Rows from block 3 of the fusion encoder of a small model that answers yes/no questions on an image's attributes, named by matrix and row number. Rows with one number belong to one neuron. Each number is 128 + 24 x the weight over its row's rms, rounded and kept within 0 to 255. All counts start at 0.
After each neuron's rows are labels from the 100 texts, of 14976, where the neuron reaches its largest size: "tokens" is the input token at the peak. Only what is clearly more common there than usual is listed. The data: photos of plants and fungi (iNaturalist).
# gate: MLP gate (fusion_encoder.blocks.3.mlp.gate.weight, 768x256), inputs 0-127
# fc1: MLP up (fusion_encoder.blocks.3.mlp.fc1.weight, 768x256), inputs 0-127
# fc2: MLP down (fusion_encoder.blocks.3.mlp.fc2.weight, 256x768, transposed), outputs 0-127

gate.185 [118 146 158  98 103 100 109 134 118  83 146 122 126 136 100 116 148 131  95 121 169 116 101 119  83 171 116 128 131 121 146 133 121  91 129 107 115 126  82 131 132 164  96 125 116 136 144 105 137 137 159 105  70 117 176 150 135 137 133 133 126 139 101 144  83  94 138 129 132 136 133 165 133 129 117 145 130 107 152 116 160 114  98 101  92 129 185 118 144  82 132 168  84 138 141 147 145 130 141 164  93 104 109 157 112  96 108 161 118 161  98 109 118 146  83 114 162 121 124 129 139 147 141 125 141 113 126 113]
fc1.185 [140 131  98 139 170 150 137 130 131 103 113 133 172  93 128 139  99 110 150 128  65 119  85 100 135 158  68 153 143 149 125 147 157 111 127 106 146 156 136 154 161 128 142 165 100 162 135 113 152 117 131 150  87 102 137 114 189 132 128 118 112 136 128 161  94  93 186 163 134 166  94 142 126 117 141 111 141 173 137 121 149 171  97 102  87 134 143 115 125 171 141 174 144 102 142 174 111  87 123 163 110 120 139 129 147 149 131 149 137  90 163 147 105 123 134 110 157 144  78 135 103 146 135  93 108 142 153 117]
fc2.185 [134 122 136 111 129 125 116 108 112 158 108 133 114 127 122 163 152 123 121 143 128 125 161 121 123 119 162 109 111 113 146 113 145 158 141 143  85 110 129 135 107 103 119 118 113 127 115 133 111 132 159  87 164 110 132 127 137 101 118 113  94  94 115 141 118 165  70 152  74 143  98  93 113 135 174 148 171 108 129 137 103 149 118 126 161 144 113 137 110 126  85 119 123 125 167 109 140 114 146 150 185 188 119 101  99 118 176 117 152 103 141 141 168 117 184 162 127  82 124 147 134 148 139  96 105 176 138 132]
tokens: "order Fagales"; "order Zygophyllales"

gate.401 [ 96 124 157 135  91 129 163 130 132 120 133  92 172  93  98  84 125 184 146 152 116 105 115 127  90 148 107 123 133 128 162 164 166 146 123  87  97 129 118 154 145 119  97  90 187 159 166 139 130 112 103 107 126 123 150 140 108  72 120 132 138 144 124 110 155 158 149  73 136 100 161 157 121 131 113 159 123 119 104 143 157 116 106 103  87 137 132 112 121 135 137 126 173 135  90 118  77 131 101  92 126 141  95 151 135 117 119  97 129 116 169 158 105 147 133 121 135 142 152 135 143 100 133 175 101 124 151 129]
fc1.401 [172 124 115 132 157 110 126 109 173 128 140 142  96 139 133 147 148 144 114 113 185 102 113 128  82 153 115  92 145 141 155 114 107 132 153 154 116 134 100 114 128 137 142 122 126 165 138 144 125 125 155 123 155 132 133 111 143 110 112 101 111 149  96 111 107 130 147 130 113 156 108 191 133 151 131 127 139 145 142 125 169 125 117 137  99  87  93 144 142 135 103 148 159  92 142 120 104  92  96 122  91  93 113 141 116 117 132 141 142 120 164 131 105 170 141 106 104 148 113 169 118  99 124 131 152 165 119 122]
fc2.401 [ 85  90 132 127  98 130 131 133 174 138 123 134 170 150 108 158 151 133  88 108 120 124 108 145 120  53 139 131 150 142 164  83 123 143 153 122 106 113 143 137 142 123 157 135 102 150  90 100 163 112 112 152 110 123 140 138 157 170 135 171 142 161 127 115 129 118 187 122 110 142 112 146 130 111 124 156 110 149 133 154 137 125 135 140  91  97 107 170 148 141 120 176 130 163  99 144 129 130 109  73 133 138 124 114 119 122  96 130 138  91 109 126 149 154 139 163 116 105 152 155  92 153 120  94 120 131 157 141]
tokens: "order Fagales"

gate.614 [118 145 123 122  94 130 164 128 131 150 124 122 120 167  85 132 122 153 113 145 154  87 109 111  90 107 144 139 135 107 149 130 142  84 149 137 106 112 150 177 122 117 135 165 119 139 147 113 136 152 159 106  96 125 138 125 130 119 175 155 158 110 139 139 138  84 103 146 163 145 123 124 118 119 112 116  89 153 119 208 149 150 150 146 136  85 100  97 136 141 172 117 170 146 151 100 139  96 114 136 120 107 125 104 132 119 138 138 149 115 100 168 170 108  83  89 124 130 142  81 102  68  84 111  87 125 165 146]
fc1.614 [105 106 121 117 194 113 142 106 137 159 131 138 121 125 145 103 101 123 140 118 122 133 162 108 189 133 127 143 105 144 105 151 130 119  99 147  75 170 136  94 155 130 139 117  92 140 121 165 114  90 134 107 139 128 113 134 114 121  58 157  90 106 148 183 135 143 115 155 127 119 114 160 170 167 132 146 155 137 116 110 134  63  96 132 105 149 129 165 167 129  97 141  92 126 129 146 126 156 141 171 149 123 140 166 115 133 113 107 143 116 130 117 129 124 111 135  97  89 141 146 144  96 117 128 112 143 112 136]
fc2.614 [148 132 141 108 152 115 119 166 131 138 149 118 108 122 125 141 166 134 114 138  88 123 170 135 115  92  98 108 115 130 165 116 110 159 136 167 127 145 159 182 140  97 127 108 117 135  98 167 115 136 153 160 129 142 104  79 131 136 156 163 138 101 118  96  96 138 133 107 130 115 135 117 159 123 112 109 123 152 154 109 157 113  91 115 117 136 148 145 153 164 155 118 120  98 139 105  96 144 131 142 109 199 106 138  83 173 137 101  71 130 120 144 138  99 123 163 156 160 122  87 123  88 103 131 146 114 123 122]
tokens: "kingdom Plantae"

gate.524 [124 155 163  63 130  84 131 175 110  86 177 140 154 113 140 179 109 131 125 156 154 102  79 172 106 145 116 146  93 146  99 116 127 152 133 118 117 144 116 156 147 166 120  94 136  86 125 133 135 111 120 138 132 117 120 127 138  87 141 188 148 155  97 104 126 141 120 150 111 116 130 169 106 117  94 106 109 120 108 119 108 104 125 158 144 113 129 135 123 110 155 143 118 118 113 129 102 119 151 157  79 126 152 112 126 103 181 174  86 147 110 117 131 120 126 166 110 116 128  99 127 118 132  88 100 117 110 150]
fc1.524 [155 168  91 185 111 167 193 156  79 129  75  87 115 134 107 112 108 102 161  80 105 149 121 118 137 114 173 109 133  86 120 164 114 113  92 124 113 123 133 155 124 108 134 116 129 166 139 135 131 143 101 108  90 183 134 147 152 168 121 120 149 130 121 119 168 145 132 133 138 146  90 112 183 114 105 124 123 110  97 134 165 115 104  96 129 108 145 115 125 142 101 115 126 151 130 135 174 116 118 118 110 123 122 150 159  99 104 105 143 128 149  93 146 131 118 185 110 120  80  93 115 148 187 165 166 142 135 140]
fc2.524 [ 90  79 124  97 142 102 101 102 159 113 143 112 124 147  91  82 121 142 113 123 140 119 131 120 133 118 129 122 137 121 177  95 133 145 139 126 160 120 142 112 110 148 111 142 141 126 120 138 117 112 107 171 135 125 133 119 105 163 148 153 115 163 132  92 144 149 109 139 105 135 153 157 132 117 171 184 124 116 134  88 182 106 140 182 120 143 112 117 166 105 109 150 153 154 165 140 149 121 133 145 145 153 120  98 106 114 150 165 135 122 129 151 116 105 157 125 106 140 136  85 139 116 130 112 107 115 111 120]
tokens: "kingdom Plantae"

gate.761 [116 102 102 123 142  45 131 122 136 133  83 158 128 122 123 117 141 133 126 136 149  96 119  74  60 117 106 148 116 119 148 121 118  95 135 113 121 114 114 169 161 137 109 148 103 155  87 112 171 131 129 127  82 132 111 134 121 136 145 152 123 123 126 145  75 126 113  75 135 148 108 186 115 137 122 100 136 135 169 152 166 149 122 128 138 118 141  76 140 131 110 163 172  89 119 111 126 150 100 115 106 116 115 114 146 173 118 118  91 139 163 123 119 147 133 140 122 186 129 150 110 131 117 129 154 169  91 152]
fc1.761 [140 126 128 141 160 116 142 124 127 152 130 100 109 100 106 145 136 119 138 151 132 112 141 135  92 162 161 141 128 165 150 145 167 128  92 121 144  92 114 137 155 108 133 143  74 123 140 175 156 115  99 145  87 130  99 141  94 140 106 134 118 129 142 140 111  96 118  96 114 164 132 141 122 115 154 135 152 137 162 119 108 125 139 181 140 110 100 108 114 126 146 119 165 124  79 105 138 160 142 144  78 131 150 120 114 149  86 104 105 111 157 107 100 120 110 122 105  97 126 130 108 162 101 102 104  91 130 162]
fc2.761 [143 144  96 152 133  79 104 156 146 114 138 113 121 113 134 143 137 116 115 132 135 142 148 181  99 108 141 146 165  95 118 132  96 119 112 119 142 108 101 167 166  58 148 135 160 109 134 130 104 152 127 101 131 118  96 110 128 137 179 143 156 109 125 104 145 157 130 140 157 126 119 116 156 117 109 111 161 121 129  91 112 147 168 140 135  94 103 127 146 110 165 114 147 119 100 143 109 120 108 116 120 122 163 145 136 154 151  96 136 169 120 125  94 129 162 157  84  95  88 130 104 117 141  97  92 139  99 167]
tokens: "order Fagales"; "order Polypodiales"; "class Polypodiopsida"

gate.95 [ 63 126 142 156 128 111 155 140 168 144  87 148 148 134  99  70 114 182 113 118 113 132 131 144  92 136 113 136 130 113 140 129 138 140 173 122 175 142  79 144  91 111 108 119 116 138  81 120 158 141 121 137 114  89 100 132 172 152 122 140 160 155 104 128 123 113 150  94 173  74 121 126 138 137  96 123 129 127 146 140 129 136 101 112 135  95 123 125 131 100 150 183 168 108 107 163 135 121 124 127 171 154 111 106 120 164 152 151 115 106  97 118  79 122 155  99 116 145 141 107 154 112 133 124 125 138 111  85]
fc1.95 [145 112 131 128 137 135 122 168 154 144 138 125 153 115 105 146 108 153 131 131 126 131 126 153 109 145 132 128 163 133  94 115 153 112 165 131 114 107 144 124 140 181 122 135 138 116 108 132 155 128 113 113 129 111 130 105  90 154  70  87 134 121 119 120 125 139 144 115 153 172 147 152  99 109  82  81 139 144 132 129 123 148 141 132 171 137 136 128 134 120 148 125 136 115 142 147 146 103  96 146 154 117 132  60 140  70 109 163 109 190  84 103 147 142 158 145 134 195 195 138 109  90 134 140 104 105 102 139]
fc2.95 [ 88 164 176 118 113 137 139 124 116  98 134 146 147  97 141 132 105  93 130 110 106 138 145 148 124 150  98 192  99 107 166 146 136 108 124 122 160 120 171 166 147 109 164 113 138 141 127  88 125 166 103 165 137 115 116 135 130  98 193 145  90 132 142 117 180  98 113 141 168 122 142 146 114 143 177  94 136 122 144 141 162 129 134 105 112 116 123 129 126 126 124 158 143 179 130 125 110 103 107 145 113 145 121 141 151 179 134 155  99  52 137  99 137 158 136 122  92  92 117 117 123 135 155 129 182 159 163 117]
tokens: "phylum Ascomycota"; "class Leotiomycetes"; "order Marchantiales"; "phylum Marchantiophyta"

gate.181 [124 153 118 120 167 136 179 172 140 165 134 124 158 128 114 144 119 165 133 148 163 142 121 101 104 113 177 156 146 157 133 143 165 157 143 117 115 172  91 110 123 147 115 128 110 106 111  86  77 121 109 106 161 195 124 109  70 133 123 130 157 101 161 192 135 143 126 148 110 125 134 143  34 121 110  98 146 141 105 138  89 106 129 143 116 117 156 130 149 113  79 150 149 111 147 136 125 123 136 154 144 120 112  70 130 118 123 120 145 161 101 171 155 178 150 151 169 135 135  90 155 106 110 106 121 124  92 136]
fc1.181 [117 167 132 156 146 161 156 112 111  93 110 161 112 115 110 144 120 125 161 169 144 143 123 121 108  97  98 134 110 140 143 151 156 146  94 148 119 149 112  75 128 107 136 152 131 114  98 148 137 108 134 156 124 130 124 161 144 145 128  82 108  91 157 112 130 133 120 166 106 149 136 140  93 118 106 108 128 118 122 150 110 151 134  86 109 135  97 104 110 149 145 139 164 138 133 124  98 130 146 139 119  95 168 104 116 173 140 137 121 134  57 159 135 133 133  96 135 159 149  86 156 107 108  76 168  59 118 137]
fc2.181 [ 80 149 119 127 138 138  87 109  90  84 144  92 182 104 105 133 137  13 154 107 137 167 119 138 185 121 104 136  83 144  87 115 101 110 116  85 146 131 121 114 169 141 100 135 155 136 158 132 130 127 143 128  99 112  96 148 129 129 141 124 139 125 125  94 143  93 100 117 133 135  97 121 174 154  97 131 120 117 150 179 125  76 164  65 123 151 141 100 130 134 138 116 117 112 121 154 138 133 140 122 130 105 105 163 140  99 171 161 144 127 128  75 121 117 155 107 130 138 126 152 144 121 109  95 119 133  77 123]
tokens: "kingdom Plantae"

gate.280 [141 110 116 107 108 117 158 130 117 168 153 121 131 114 100  97 123 149 125 109 165 134 119 132 110 130 137 131 175 106  95  82  99 117 145 103 114 147 140  82  70 142 141 115 122 100 117 150 133 141 147 108 100 118 140 126 123 123 130 141 121 139 114 149 116 106 126  89 146 126  85 132 135 155 137 119 132 136 140 112 117 137 137 128 151 139 137 123 127 130 155 120 166 124 147 110 140 130  97 134 172 160 118 133 114 143 143 168 140 131 139 134 153 137 135 205 117  96 161 134 154 102 126 120 143 119 120 160]
fc1.280 [145 103 186 136 134 141 171 102 120 152 113 143 144 106 147 145  85  93 127  93 152 124 151 151 125 121 106 164 120 153 102 135 151 122 135 103 121  95 165 130 144 118 134 112 148 131 160 119 127 107 130 140 170 148 115 144 124 167 104 154 135 148 104 118 143 138 114 129 146 137 102  73 129 117 111 163 122 134  88 162 125 111 126 103 145 152 123 167 121 123 156 115 132 121 186  97 155 134  79 160 145  96 142 187 167 133  98 156 120 117 102 118 102  86  86 111 106 125 164 139 169 142 133 149  90 124 113 128]
fc2.280 [ 98 135  92 123 142 137 102 110 100 142 117 107 167 145 166  94 155 142 128 111 106 182  90 160 107 137 125 100 105 123 140 148 180  97 146 164  93 129 150 158 160 119 108 134 117  85 116 118 160 100 143  96 166 165 106 120 113 143 110 173 154 144 154 118 140 152 130 129 132 115 143 155 116  95 136 137 170 118 141  92 162 172 109 113 106  80 101 116 152  83 116  93 173 102 128 107  83 130  82 102 149 102 122 121 142 114 131 141 135 123  99 163 116 152 132 120  97 136 137 135 128  79 113 106 101 138 160 174]
tokens: "kingdom Plantae"; "order Zygophyllales"

gate.597 [140 134 154 154 138 136 154 124 162 128 134  96 161 174 123 112 120 112 130 164 151 109 138 137 115 150 152 111 161 181 168 155 158 126 145 149  98 128 161 148 145  85  92 131 120 159 130 107 149 124  92 123 126 132 136 140  87  84 135  90 118 170 108 109 153 147 156 100 159 139 130 131 103 117 139 102 107 120 121 119 106 166 137 166 103 154  84 120  77 121 148 135 117 100 127 145 152 100 143 132  92 157 125  89 135 125 181 148 144 121 103 118 152 139 119 121  79 110 128  92 149 154 154  87 104 119  86  97]
fc1.597 [150 131  82 100 107 157 160 115 113 132 180 110 110 125 112 137 128 122  99 136 123 136 129 122  99 132 132 132 149 129 127 179 127 124  96 109 110 205 147  71 151 110 104 117 123 100 130 108 180 105 112  90 116 100 140 129 128  90 127 140 132  87 108 134 170 118 146 144 112 120 117 139 171 103 166 131  91 123 135 143  91 127 121 161 105 108 150 145 156 124 110 155  71 157 138 156 142 155  73 149 127 130 174 149 134 134 117 117  90  87 172 150 150 135 110 117 106 112  79 125 164 159 117 151 134 112 107  94]
fc2.597 [130 124 163 147 150 126 167 107 137 119 150 105 132  84 191 116 157 156 155 120 123 147 122 108 136 138 142 132 107 176 130 103 119 149 105 172 127  98 143 125  99 127 145 136 148 122 130 118 113 190 105 120 114  96 103 177 124 140 130 141  92 100 125 148 159 111 129 142 171 115 143 153 101 129  88 103 163 135 175 111 166 125 123  85 116  96 165 134  84 139 112 108  79 146 131  67 161 104 151 127 127 124 175  97 115 124 112 101 137 135 116 107 125 148 180 176 143 174 134 131 137 120 122 134 115 107  85 160]
tokens: "kingdom Plantae"; "order Poales"; "order Pinales"

gate.721 [164  89 114 144 122 143 168 111 155 148 137 137 148 104 128 183 157 145  97 125 131 117 119 155 127 105 123  95 136 117 161 115 127 117 140 114 129 121 113 114 152 123 118  98 128 128 161 148 108 120 149  95 136  80 145 157 150 148 110  55 133 156 139 105 139 130 144 123 109 122  96 140 107 111 140 148 120 101 125 115 154 111  89 125 137 139 132 121 158 193 145 135 128 117 127 154 151  96 140 113 103 127  95 138 120 103 141 115 108 138 133 128 131  97 103 182 137 114 146 108 152 114 155 132 144  92 135  69]
fc1.721 [118 125 108 124 135 144 109 114  94 142 138  89 150  94  98 102 123 156 144 106 148  87 100 108 117 146 109 127 130 140 141 136 120  78 134 182 172 131 108 176 115 160 161 153 136  97 140  92 132 124  93 141 139 125  86 136 148 104 149 134 145 130 126 143 166 144 160 110 117 114 118 118 143  97 116  95 109 164 130 118 174 162 160 165 156 141 145 129  94 127 115 143 116 115 127 118 157 137 101 125 112 164 111 138 112 142 129 145 179  99 146  92 135 114 132 107 135  92 137 141  90  89 129 114 126 134 126 129]
fc2.721 [107 148 144 128 152 138 153 123 119 148 131 144 120 102 114  91 132 165 150  88  92 144 167 142 154  81 127 167 133 161 153 148  78 149 121 122  80 121 136  93 101  98 152 136  92 112 151 123 184  97 133 152  96 158 133 129 142 180  78 134  94 165 154 129 118 128 127 119 180 125 121  95 118 153 148 110 132  90 126 144  91 135 121 135 165  87 134  72 147 131 133 175 138 130 146 132 111 156 134 121 120 134 106 147  89  94 149 121 134  73 153 101 140 126 161  94  99 158 126 165 114  99 132 158 124 156  88  95]
tokens: "phylum Ascomycota"; "kingdom Fungi"; "order Lecanorales"; "order Teloschistales"

gate.600 [124 138  74 195 123 113 141 106 112 113 109 124 154 126 114 169 160 146 152 132 131 104 142 132 104 145 143 119 114 106 194 147 105 112 140 106 125 131 113 168 151 131 159 147 124 138 158 107 111 160 156 147 142 139 120 115 142 160 137  98 107 138 129 124 135 107 155 147 152 160  97 171 119 146 126  90 130 123 160 160  58 177  76 145 105  89  88 153 121 129 134 143  97  99 128  99 132 177 180 128 130 178 126 125 114 173 103  94 117 134 162 140 113 144 141  99  99 161 118 109 131 118  82  99 125 136 115  94]
fc1.600 [112 124 125 158 116 120 151 104 108 141 154 127 136 131 141 107 120 114 125 118 154 141  99 134 186 157 141 122 114 136 100 170  99 151 119 110 116  88 156 176  81 114 135  80 118 112 132 130  98 134 159 108 130 132 121 129 156 127 149 131 137 140 134 156 114 148 132  88 144 138 138 105  98 121 105 101 164 101 117 144 154 130 122  76 114 133 134 123 104 124 138 169 105 124  88 118 150 168 156  94 105  91 115 128 109 138 133 143 156 189 150 106 135 126 158 119 121 160 161 169 120 122 178  92 173 124  70 123]
fc2.600 [163 125 122 115 159  93 166 115 115 147 118 106 155 108 166 126 102 164 137 149 138 154 112 100 182 134 120 109 138 156 131 166 103 140 133 138 115 111 162 145 108 122 123 111 111 130 131 136 117 138 126 145 131 107 131 139 149 125 109 149 110 141 145 144 129 133 135 121  84 110 127 149  97 127  91  87 112 130 120 174 197 114 149 130 121 171 144 120 108 132 159  93  99  86 111 133 144 116 154 139 143 121 136 120 130 129 145 164 153 142 129 119 148 108 115 123 128 129 150  86 146 163 157 162 153  93  77 134]
tokens: "phylum Ascomycota"; "kingdom Fungi"; "order Teloschistales"; "order Lecanorales"

gate.577 [114  69  93 157 138 148 127 151 138 133 134 108 154 110 110 103 145 134 121  98 100 135 135 144  86 195 137  91 134 146 173 139 169 140 145 105 100  83 114 139 138 106 128 155 117 126 152 106 139 140 133 121 177 108 127  80 104  87 128 110 141 149 157 114 112 179 125 122 117 144 107 169 122 151 125 144 145 139  83 109 165 107 153 107  63  90 158 115 131 157 157 118  94 124 137 142 136  88 148 124 112 152 106 160 136 143 129 147 106 120 134  83 108 153 118 110 119 155 100  87 113 110 116  94 156 151 127 117]
fc1.577 [124 158  88 171 126 125 130 154 135 118 104 149 119 156 112 104 149 154 115 111 140 110 121 152 128 127 136 118 121  83 127 132 165 153 140 126  74 115 147 145 119 119 127 120 131  94 100 118 128 163 154 123 128 135  90 120 106 106 132 119 125 113  90 106 110 159 154 120 159 125 124 169 126 135 160 121 161 134  91 172 149 124 150 113 170  92  97 126 104  95 152 117  89 117 144 115 112  89 146 122 133 143 141 142  82 116 110 124 149 193 159 131 118 131  97  99 135 184 127  87 110 105 126 149 118 140 111 140]
fc2.577 [118 124 170 113  98 129 139 119 103 154 108 124 140 136 135 158 169 116 120 149 156 123 124 121 102  90 124 134 129 117 171 144 171 132 109 158 121 157 138 144 126 155 141 112 143 152 127 117  72 120  91 126  93 146 134 168 156 144 176 156 157 145  94 116 155 116  99 120 136  89 155 121 148 155 153 141 110 170 150 121 119 128 131 172 122 189  81 177 177 101 121 172 160 111 142 112  97  97 137 167 120 108 165 173 146 131 106 113 141 131 119 142 169  94 147  96 122 116 119 151 120 118 138 113 124 107  91 112]
tokens: "kingdom Plantae"; "class Liliopsida"; "order Pinales"

gate.611 [ 95 149  96 123 132 152  91 130 128 102  70 123 144 102  92 114 135 105  76 139 110 135 134  60 156 164 118 144 117 133 104 100 140 145 129 106  96 144 121 131 162 108 124 167 149 142 135 157 188 163 146  98 142 116 131 172 108 138 122 116 156 140 121 140 144  90 161 204  80 123 117 120  89 134 122 129 149 111 126 168 156 111  95 126 135 128 122 141 127 157 171 143 128 101 139 115 143 108 136 102  87 164 135 108 120 128 136 152 135 123 149 106 109 124 161 148 108 138 173 152 164 121 147 125  94 115  99 141]
fc1.611 [162 160 125 160 100 124 113 127 137 110 147 102 126 112 134 143 158 161 110  62 127 134  95 139 163 121 108 110  79 123 165 146 152 138 107  88 108 193 150 126  84 133 170  93 101 173 106 126 120  96 113 118 158 131 128 101 164 108 146 146 116 157 125 137 138 164 167 141 104 121 103 165 110 150 172 109 137 149 107 152  95 135 112 177 178 128 120 122 134  93 102 127 131 145 141 172 134 134 152 116  96 148  90  94 157 152  74 101 112 119 159 144 164 151 132  89 112 142  92 118  86 134  83 169 104 138 130 102]
fc2.611 [ 89 133 108 151 148 139 145  44 148 146 130 128 130 125 107 143 139 188 105 147  90  86 137 122  55 114 134 137 125 135 131 163 143 104 138  98 144 111 116 128 113 136 160 170 110  87 139  94 148 145 108 144  97 162 161 130 120 125 144 114 142 138  94 110 109 106 100 143  97 154 131 113  95 190  87  95 116  98 148 113 130 125 122 126 145 153 109 127 135 150 120 144 154 123  85 148 142  85 129 117 125 113 121 123  99 112 126 154 147 141 134 149 148  98 105 149 124 132 109 137 141 163 128 144 104 159 115 194]
tokens: "phylum Ascomycota"; "order Teloschistales"; "order Rhytismatales"; "order Dipsacales"

gate.635 [147 126 135 139 100 145 134  91 109 121 132 122 126 103 120 120  82 175  78 151 127 121 107 129  98 170 140 176 150 124 160 138 131 128 142 116 156 175 139 106  89 118 114 134 102 141 188 101 147 140 123 143 104 138 107 109 167 142 135 112 134 110 132 131 141 119 113 135 141 132  98  61 134  99  78 120 118 111 103 132 173 134 130 107 122 170 130 148 159 154 125 163 167 132 123 179 104 103 104 150  79 138 169 108 149 165 167  94 125 147 103 176 115 150 141 142 106 152 163 135 114 181 110 114 121 102 146 117]
fc1.635 [ 95 128 135 118 125 103 122 149 177 136 167 147 118 108 136 156 159 136 163 107 124 123 125 115 176 131 164  82 124 135 133 101 132 121 113 158 139 124 133 136 132 140 133 117 160  88  93 141 109 151 155 132 149 115 112 108  93 103 122 127 111 107 150 177  93 138  89  97 112 111 107 137 131 140 153 100 139 176 135  97 120 146  90 129 122 115 122 101 126  96 118 117 137 151 103 117 134 121 131  95 108  88  99 117 155 104 115 148 140 116 126  78 163 163  96 128 139 131  54  92 165 115 171 152 133 142 120 109]
fc2.635 [151 107 147 160 110 111 157 106  92 153  86 118 159 121 128 111 118 149  77 136  84 147 139 180  83 119 119 147 123 145 173 127  73  95 169 145 124 130  98 132 120 106 118 154 110 112  87  74 133  95 133 123 133 102 154  96 126 132 101 127 103 107 113 119 159 101 111 160 127 155 159 109 129 145 137 137 159  97 114 175 157 144 104 148 197 130 143  76 127 158 141 136 167 117 117 137 105 115  93 155 129  94 135 116  81  81 125 123 123  89  95 139  96 128 109 155 147  96 129 133 126 101  71 164 106 144 134  96]
tokens: "phylum Ascomycota"; "order Rhytismatales"; "order Teloschistales"; "order Peltigerales"

gate.5 [148 129 146 162 124  71 161 130 111 125 126 100 134 112 119 120 103 173  97 110  92  95 127 108 128 134 126 128 126 154 141 145 122 165 101 138 127 113 128 119 133 101  96 188 141 130 127 132 102 155 125 137 111 155 120 148 119  99  85 121  98 110  90 144 166 114 147  75 133 124 130  86 129 140 131 130 150 141 161 106 103 139 127  97 130  97 139 136 135 144 162  99 140 153 107 149 146 119 107 148 149 113 147 126 170 159 110 141 123  82 145 120 125 107  55 141  98 154 114 122 101 134 162 113 100 133 138 139]
fc1.5 [110 137 137 111 108 154 135 154 155  92 147  66 102 134 100  85 115 158 160  93 137 153 118 118 129 134 135 141  95 118 154 126 117 124 100 145 123 124 126 141 136 130 104 196 123 121  93 126 112 131 152  74 127 145 107 168 132 155 117 111 128 155  87 112 143 153 133  75 103 123  94 136 163 128 138 115 151 126 138 132 141 114 135 121 132 119 134 121 125 133 114 129 138 134 133 134 127 139 145 122 119  86  93 128 146 138 135  91 163  86  96 105 109 150  97 138 151 104  86 108 125  98 129 142 144 117 168 101]
fc2.5 [140 114 160  86 168  98 143  64 100 113 152 108 126 127 119 105  98 188 136 163 143 106 171 130 125 134 149 139 106 147 117 100 102 177 143 125 130 101 119 106 139 132 118 139  97 132 175 172 116 104 105 112 144 107 100  85 135 105  91  99 133 109  90 152 157 126 135 158 101 125 149 139 113 131 115 123 125 123 120 140 137 160 151 133  77 158 128 135 121 150 161 117 174  89 149 159 112 116 115 158 152 149 153 129 122 112 130 114 134 114 121 117 160  68 153  93 172 167 104 161 102 143 159 147 109 114 126 150]
tokens: "phylum Ascomycota"; "order Teloschistales"; "order Lecanorales"; "kingdom Fungi"

gate.705 [155 156 159 128 127 129 110  82 178 173 174 133 120 105 114 157 110 163 155 126 135 117 183 126 114 123 171 155 145 124 122  92  99 113 110 113 147 128 131 147  93 143 122 109 123 135 109 108  88  73 152 161 109 118 150 115 116 157 169  97 141 146 109 108  99 116 143 143 148 129 160 112 153 116 120 114 107 109 132 126 132 199 145 160 145 127  96 174 134 116  80 176 140 136 153 134 107 142 122 123 183 147 134 138 132 121 145 159 137  99 120 162 178 105 158 112 138 125  94 133 126 110 153  96 112 133 111 141]
fc1.705 [ 89 109  71 121 156 152 144 167  75 116 104 130 142 146 149 100 156 125 130 109 123 144  53 126 136 131  81 118 138 138 111 151 141 160 133 127 106 101 121 111 127 113 147 116 158  93 149 150 163 181 142  95 109 145 109 134 140 113 112 154 113  87 147 152 131 136 142 126 100 125 105 129  79 131  86 158 153 163 123 108 150  80 122  92 121 119 116 144 162 154 183  94 109 116  83 115 160 111 141 139  80 112 117 113 147 133 115 124 141 132 145  98 135 180 127 127 103 136 160 124 126 125 111 134 121 104 158 137]
fc2.705 [134 101 165 171 141 132  84  94 120 110 127 127  85 122 182 126 127  92 147 143  92 149 118 131 128 139 158 160 100 187 143 138 130 103 131 163 141 136 134 130 158 114 149 132  84 100 155 142 129  70 139 120 143 138 162 133 129 120 154 106 125 153 114 103 159 141 144  83  99 147 126 110 146 100 150  99 110  83 133 153 117 115 136 104 153  97 105 130 115 102 133 159  94 130 173 146 153 116 113 141 120 160 142 144 125  78 122 117 102 160 115 116 122 120 116 120 170 136 134 139 120 127 129 129 148 176 142 168]
tokens: "order Fagales"; "order Sapindales"; "order Celastrales"; "order Laurales"

gate.339 [144 173 145 163 108 113 127 148 121 155 123 142 156  94 184 103  72 133 148 102 158 113 121 114 108 168 158  73 173 145  87 153 124 122 141 155 122 106  93 154  95 118 120  90  91 114 100 100  99 121 109 105 164 115 139 150 168 146 121 130 144 134 183 146 111 128 158 175 126 129 110 105 144 114 133 119 155 134 118 138 133  77 146 108 149 127 131 133 154 166 140 152  94 139 110 138 168 131 121 133 104 103  99 112 107 136 135 125  78 162 136  83  74 152 124 141 131 138 144 131 129 139 130 130  90 183 128 127]
fc1.339 [ 94 159 135 133 133 160 149 145 142 107 134 114 185 122 119 121  95 106 117 119 106 163 151 107 116 146 144 131 130 136  95 147 129 104 139 134 130 172  84 115 144 158 125 128  81 135 122 130 142 111 103 135 116 123 115  94 161 144 150 188 115 154 147 154 128 153 161 155 119 121 112 125 164 118 101 121 144 145  94 106 141 119 104 129 157 116 129 112 175 165 164 116 133 104 131 138 149 123 153 145  88 141 127 135 146 115 187 131 117 150  99  93 102 132 184 140 155 104 125  78  94 113 131 135 137 136  89 136]
fc2.339 [136 140  99 138 139 127 106 131 133 101  98  92 144 173  91 135 136 133 140 120 144 127 138 120 137  87 107 174 129 158 169 111 166 121  75 127 143 131 134 110 158 130 104 136 105 111  96 127 115 120 146 104  79 129 106 140 113 125 110  90 134  97  90 120 160 113 147 104  84  80 133 159 180 147 147 128 122 139 128  98 139 131 146 148 119 103  97 102 109  95 120 119 132  75 145 128  93 140 133 126 119 165 137 102 144 126 139 154 124 154  86 159 141 135 142 112 177 103 147 141 175  81 129 129 143  85 173 106]
tokens: "phylum Ascomycota"; "order Caryophyllales"; "order Myrtales"; "order Proteales"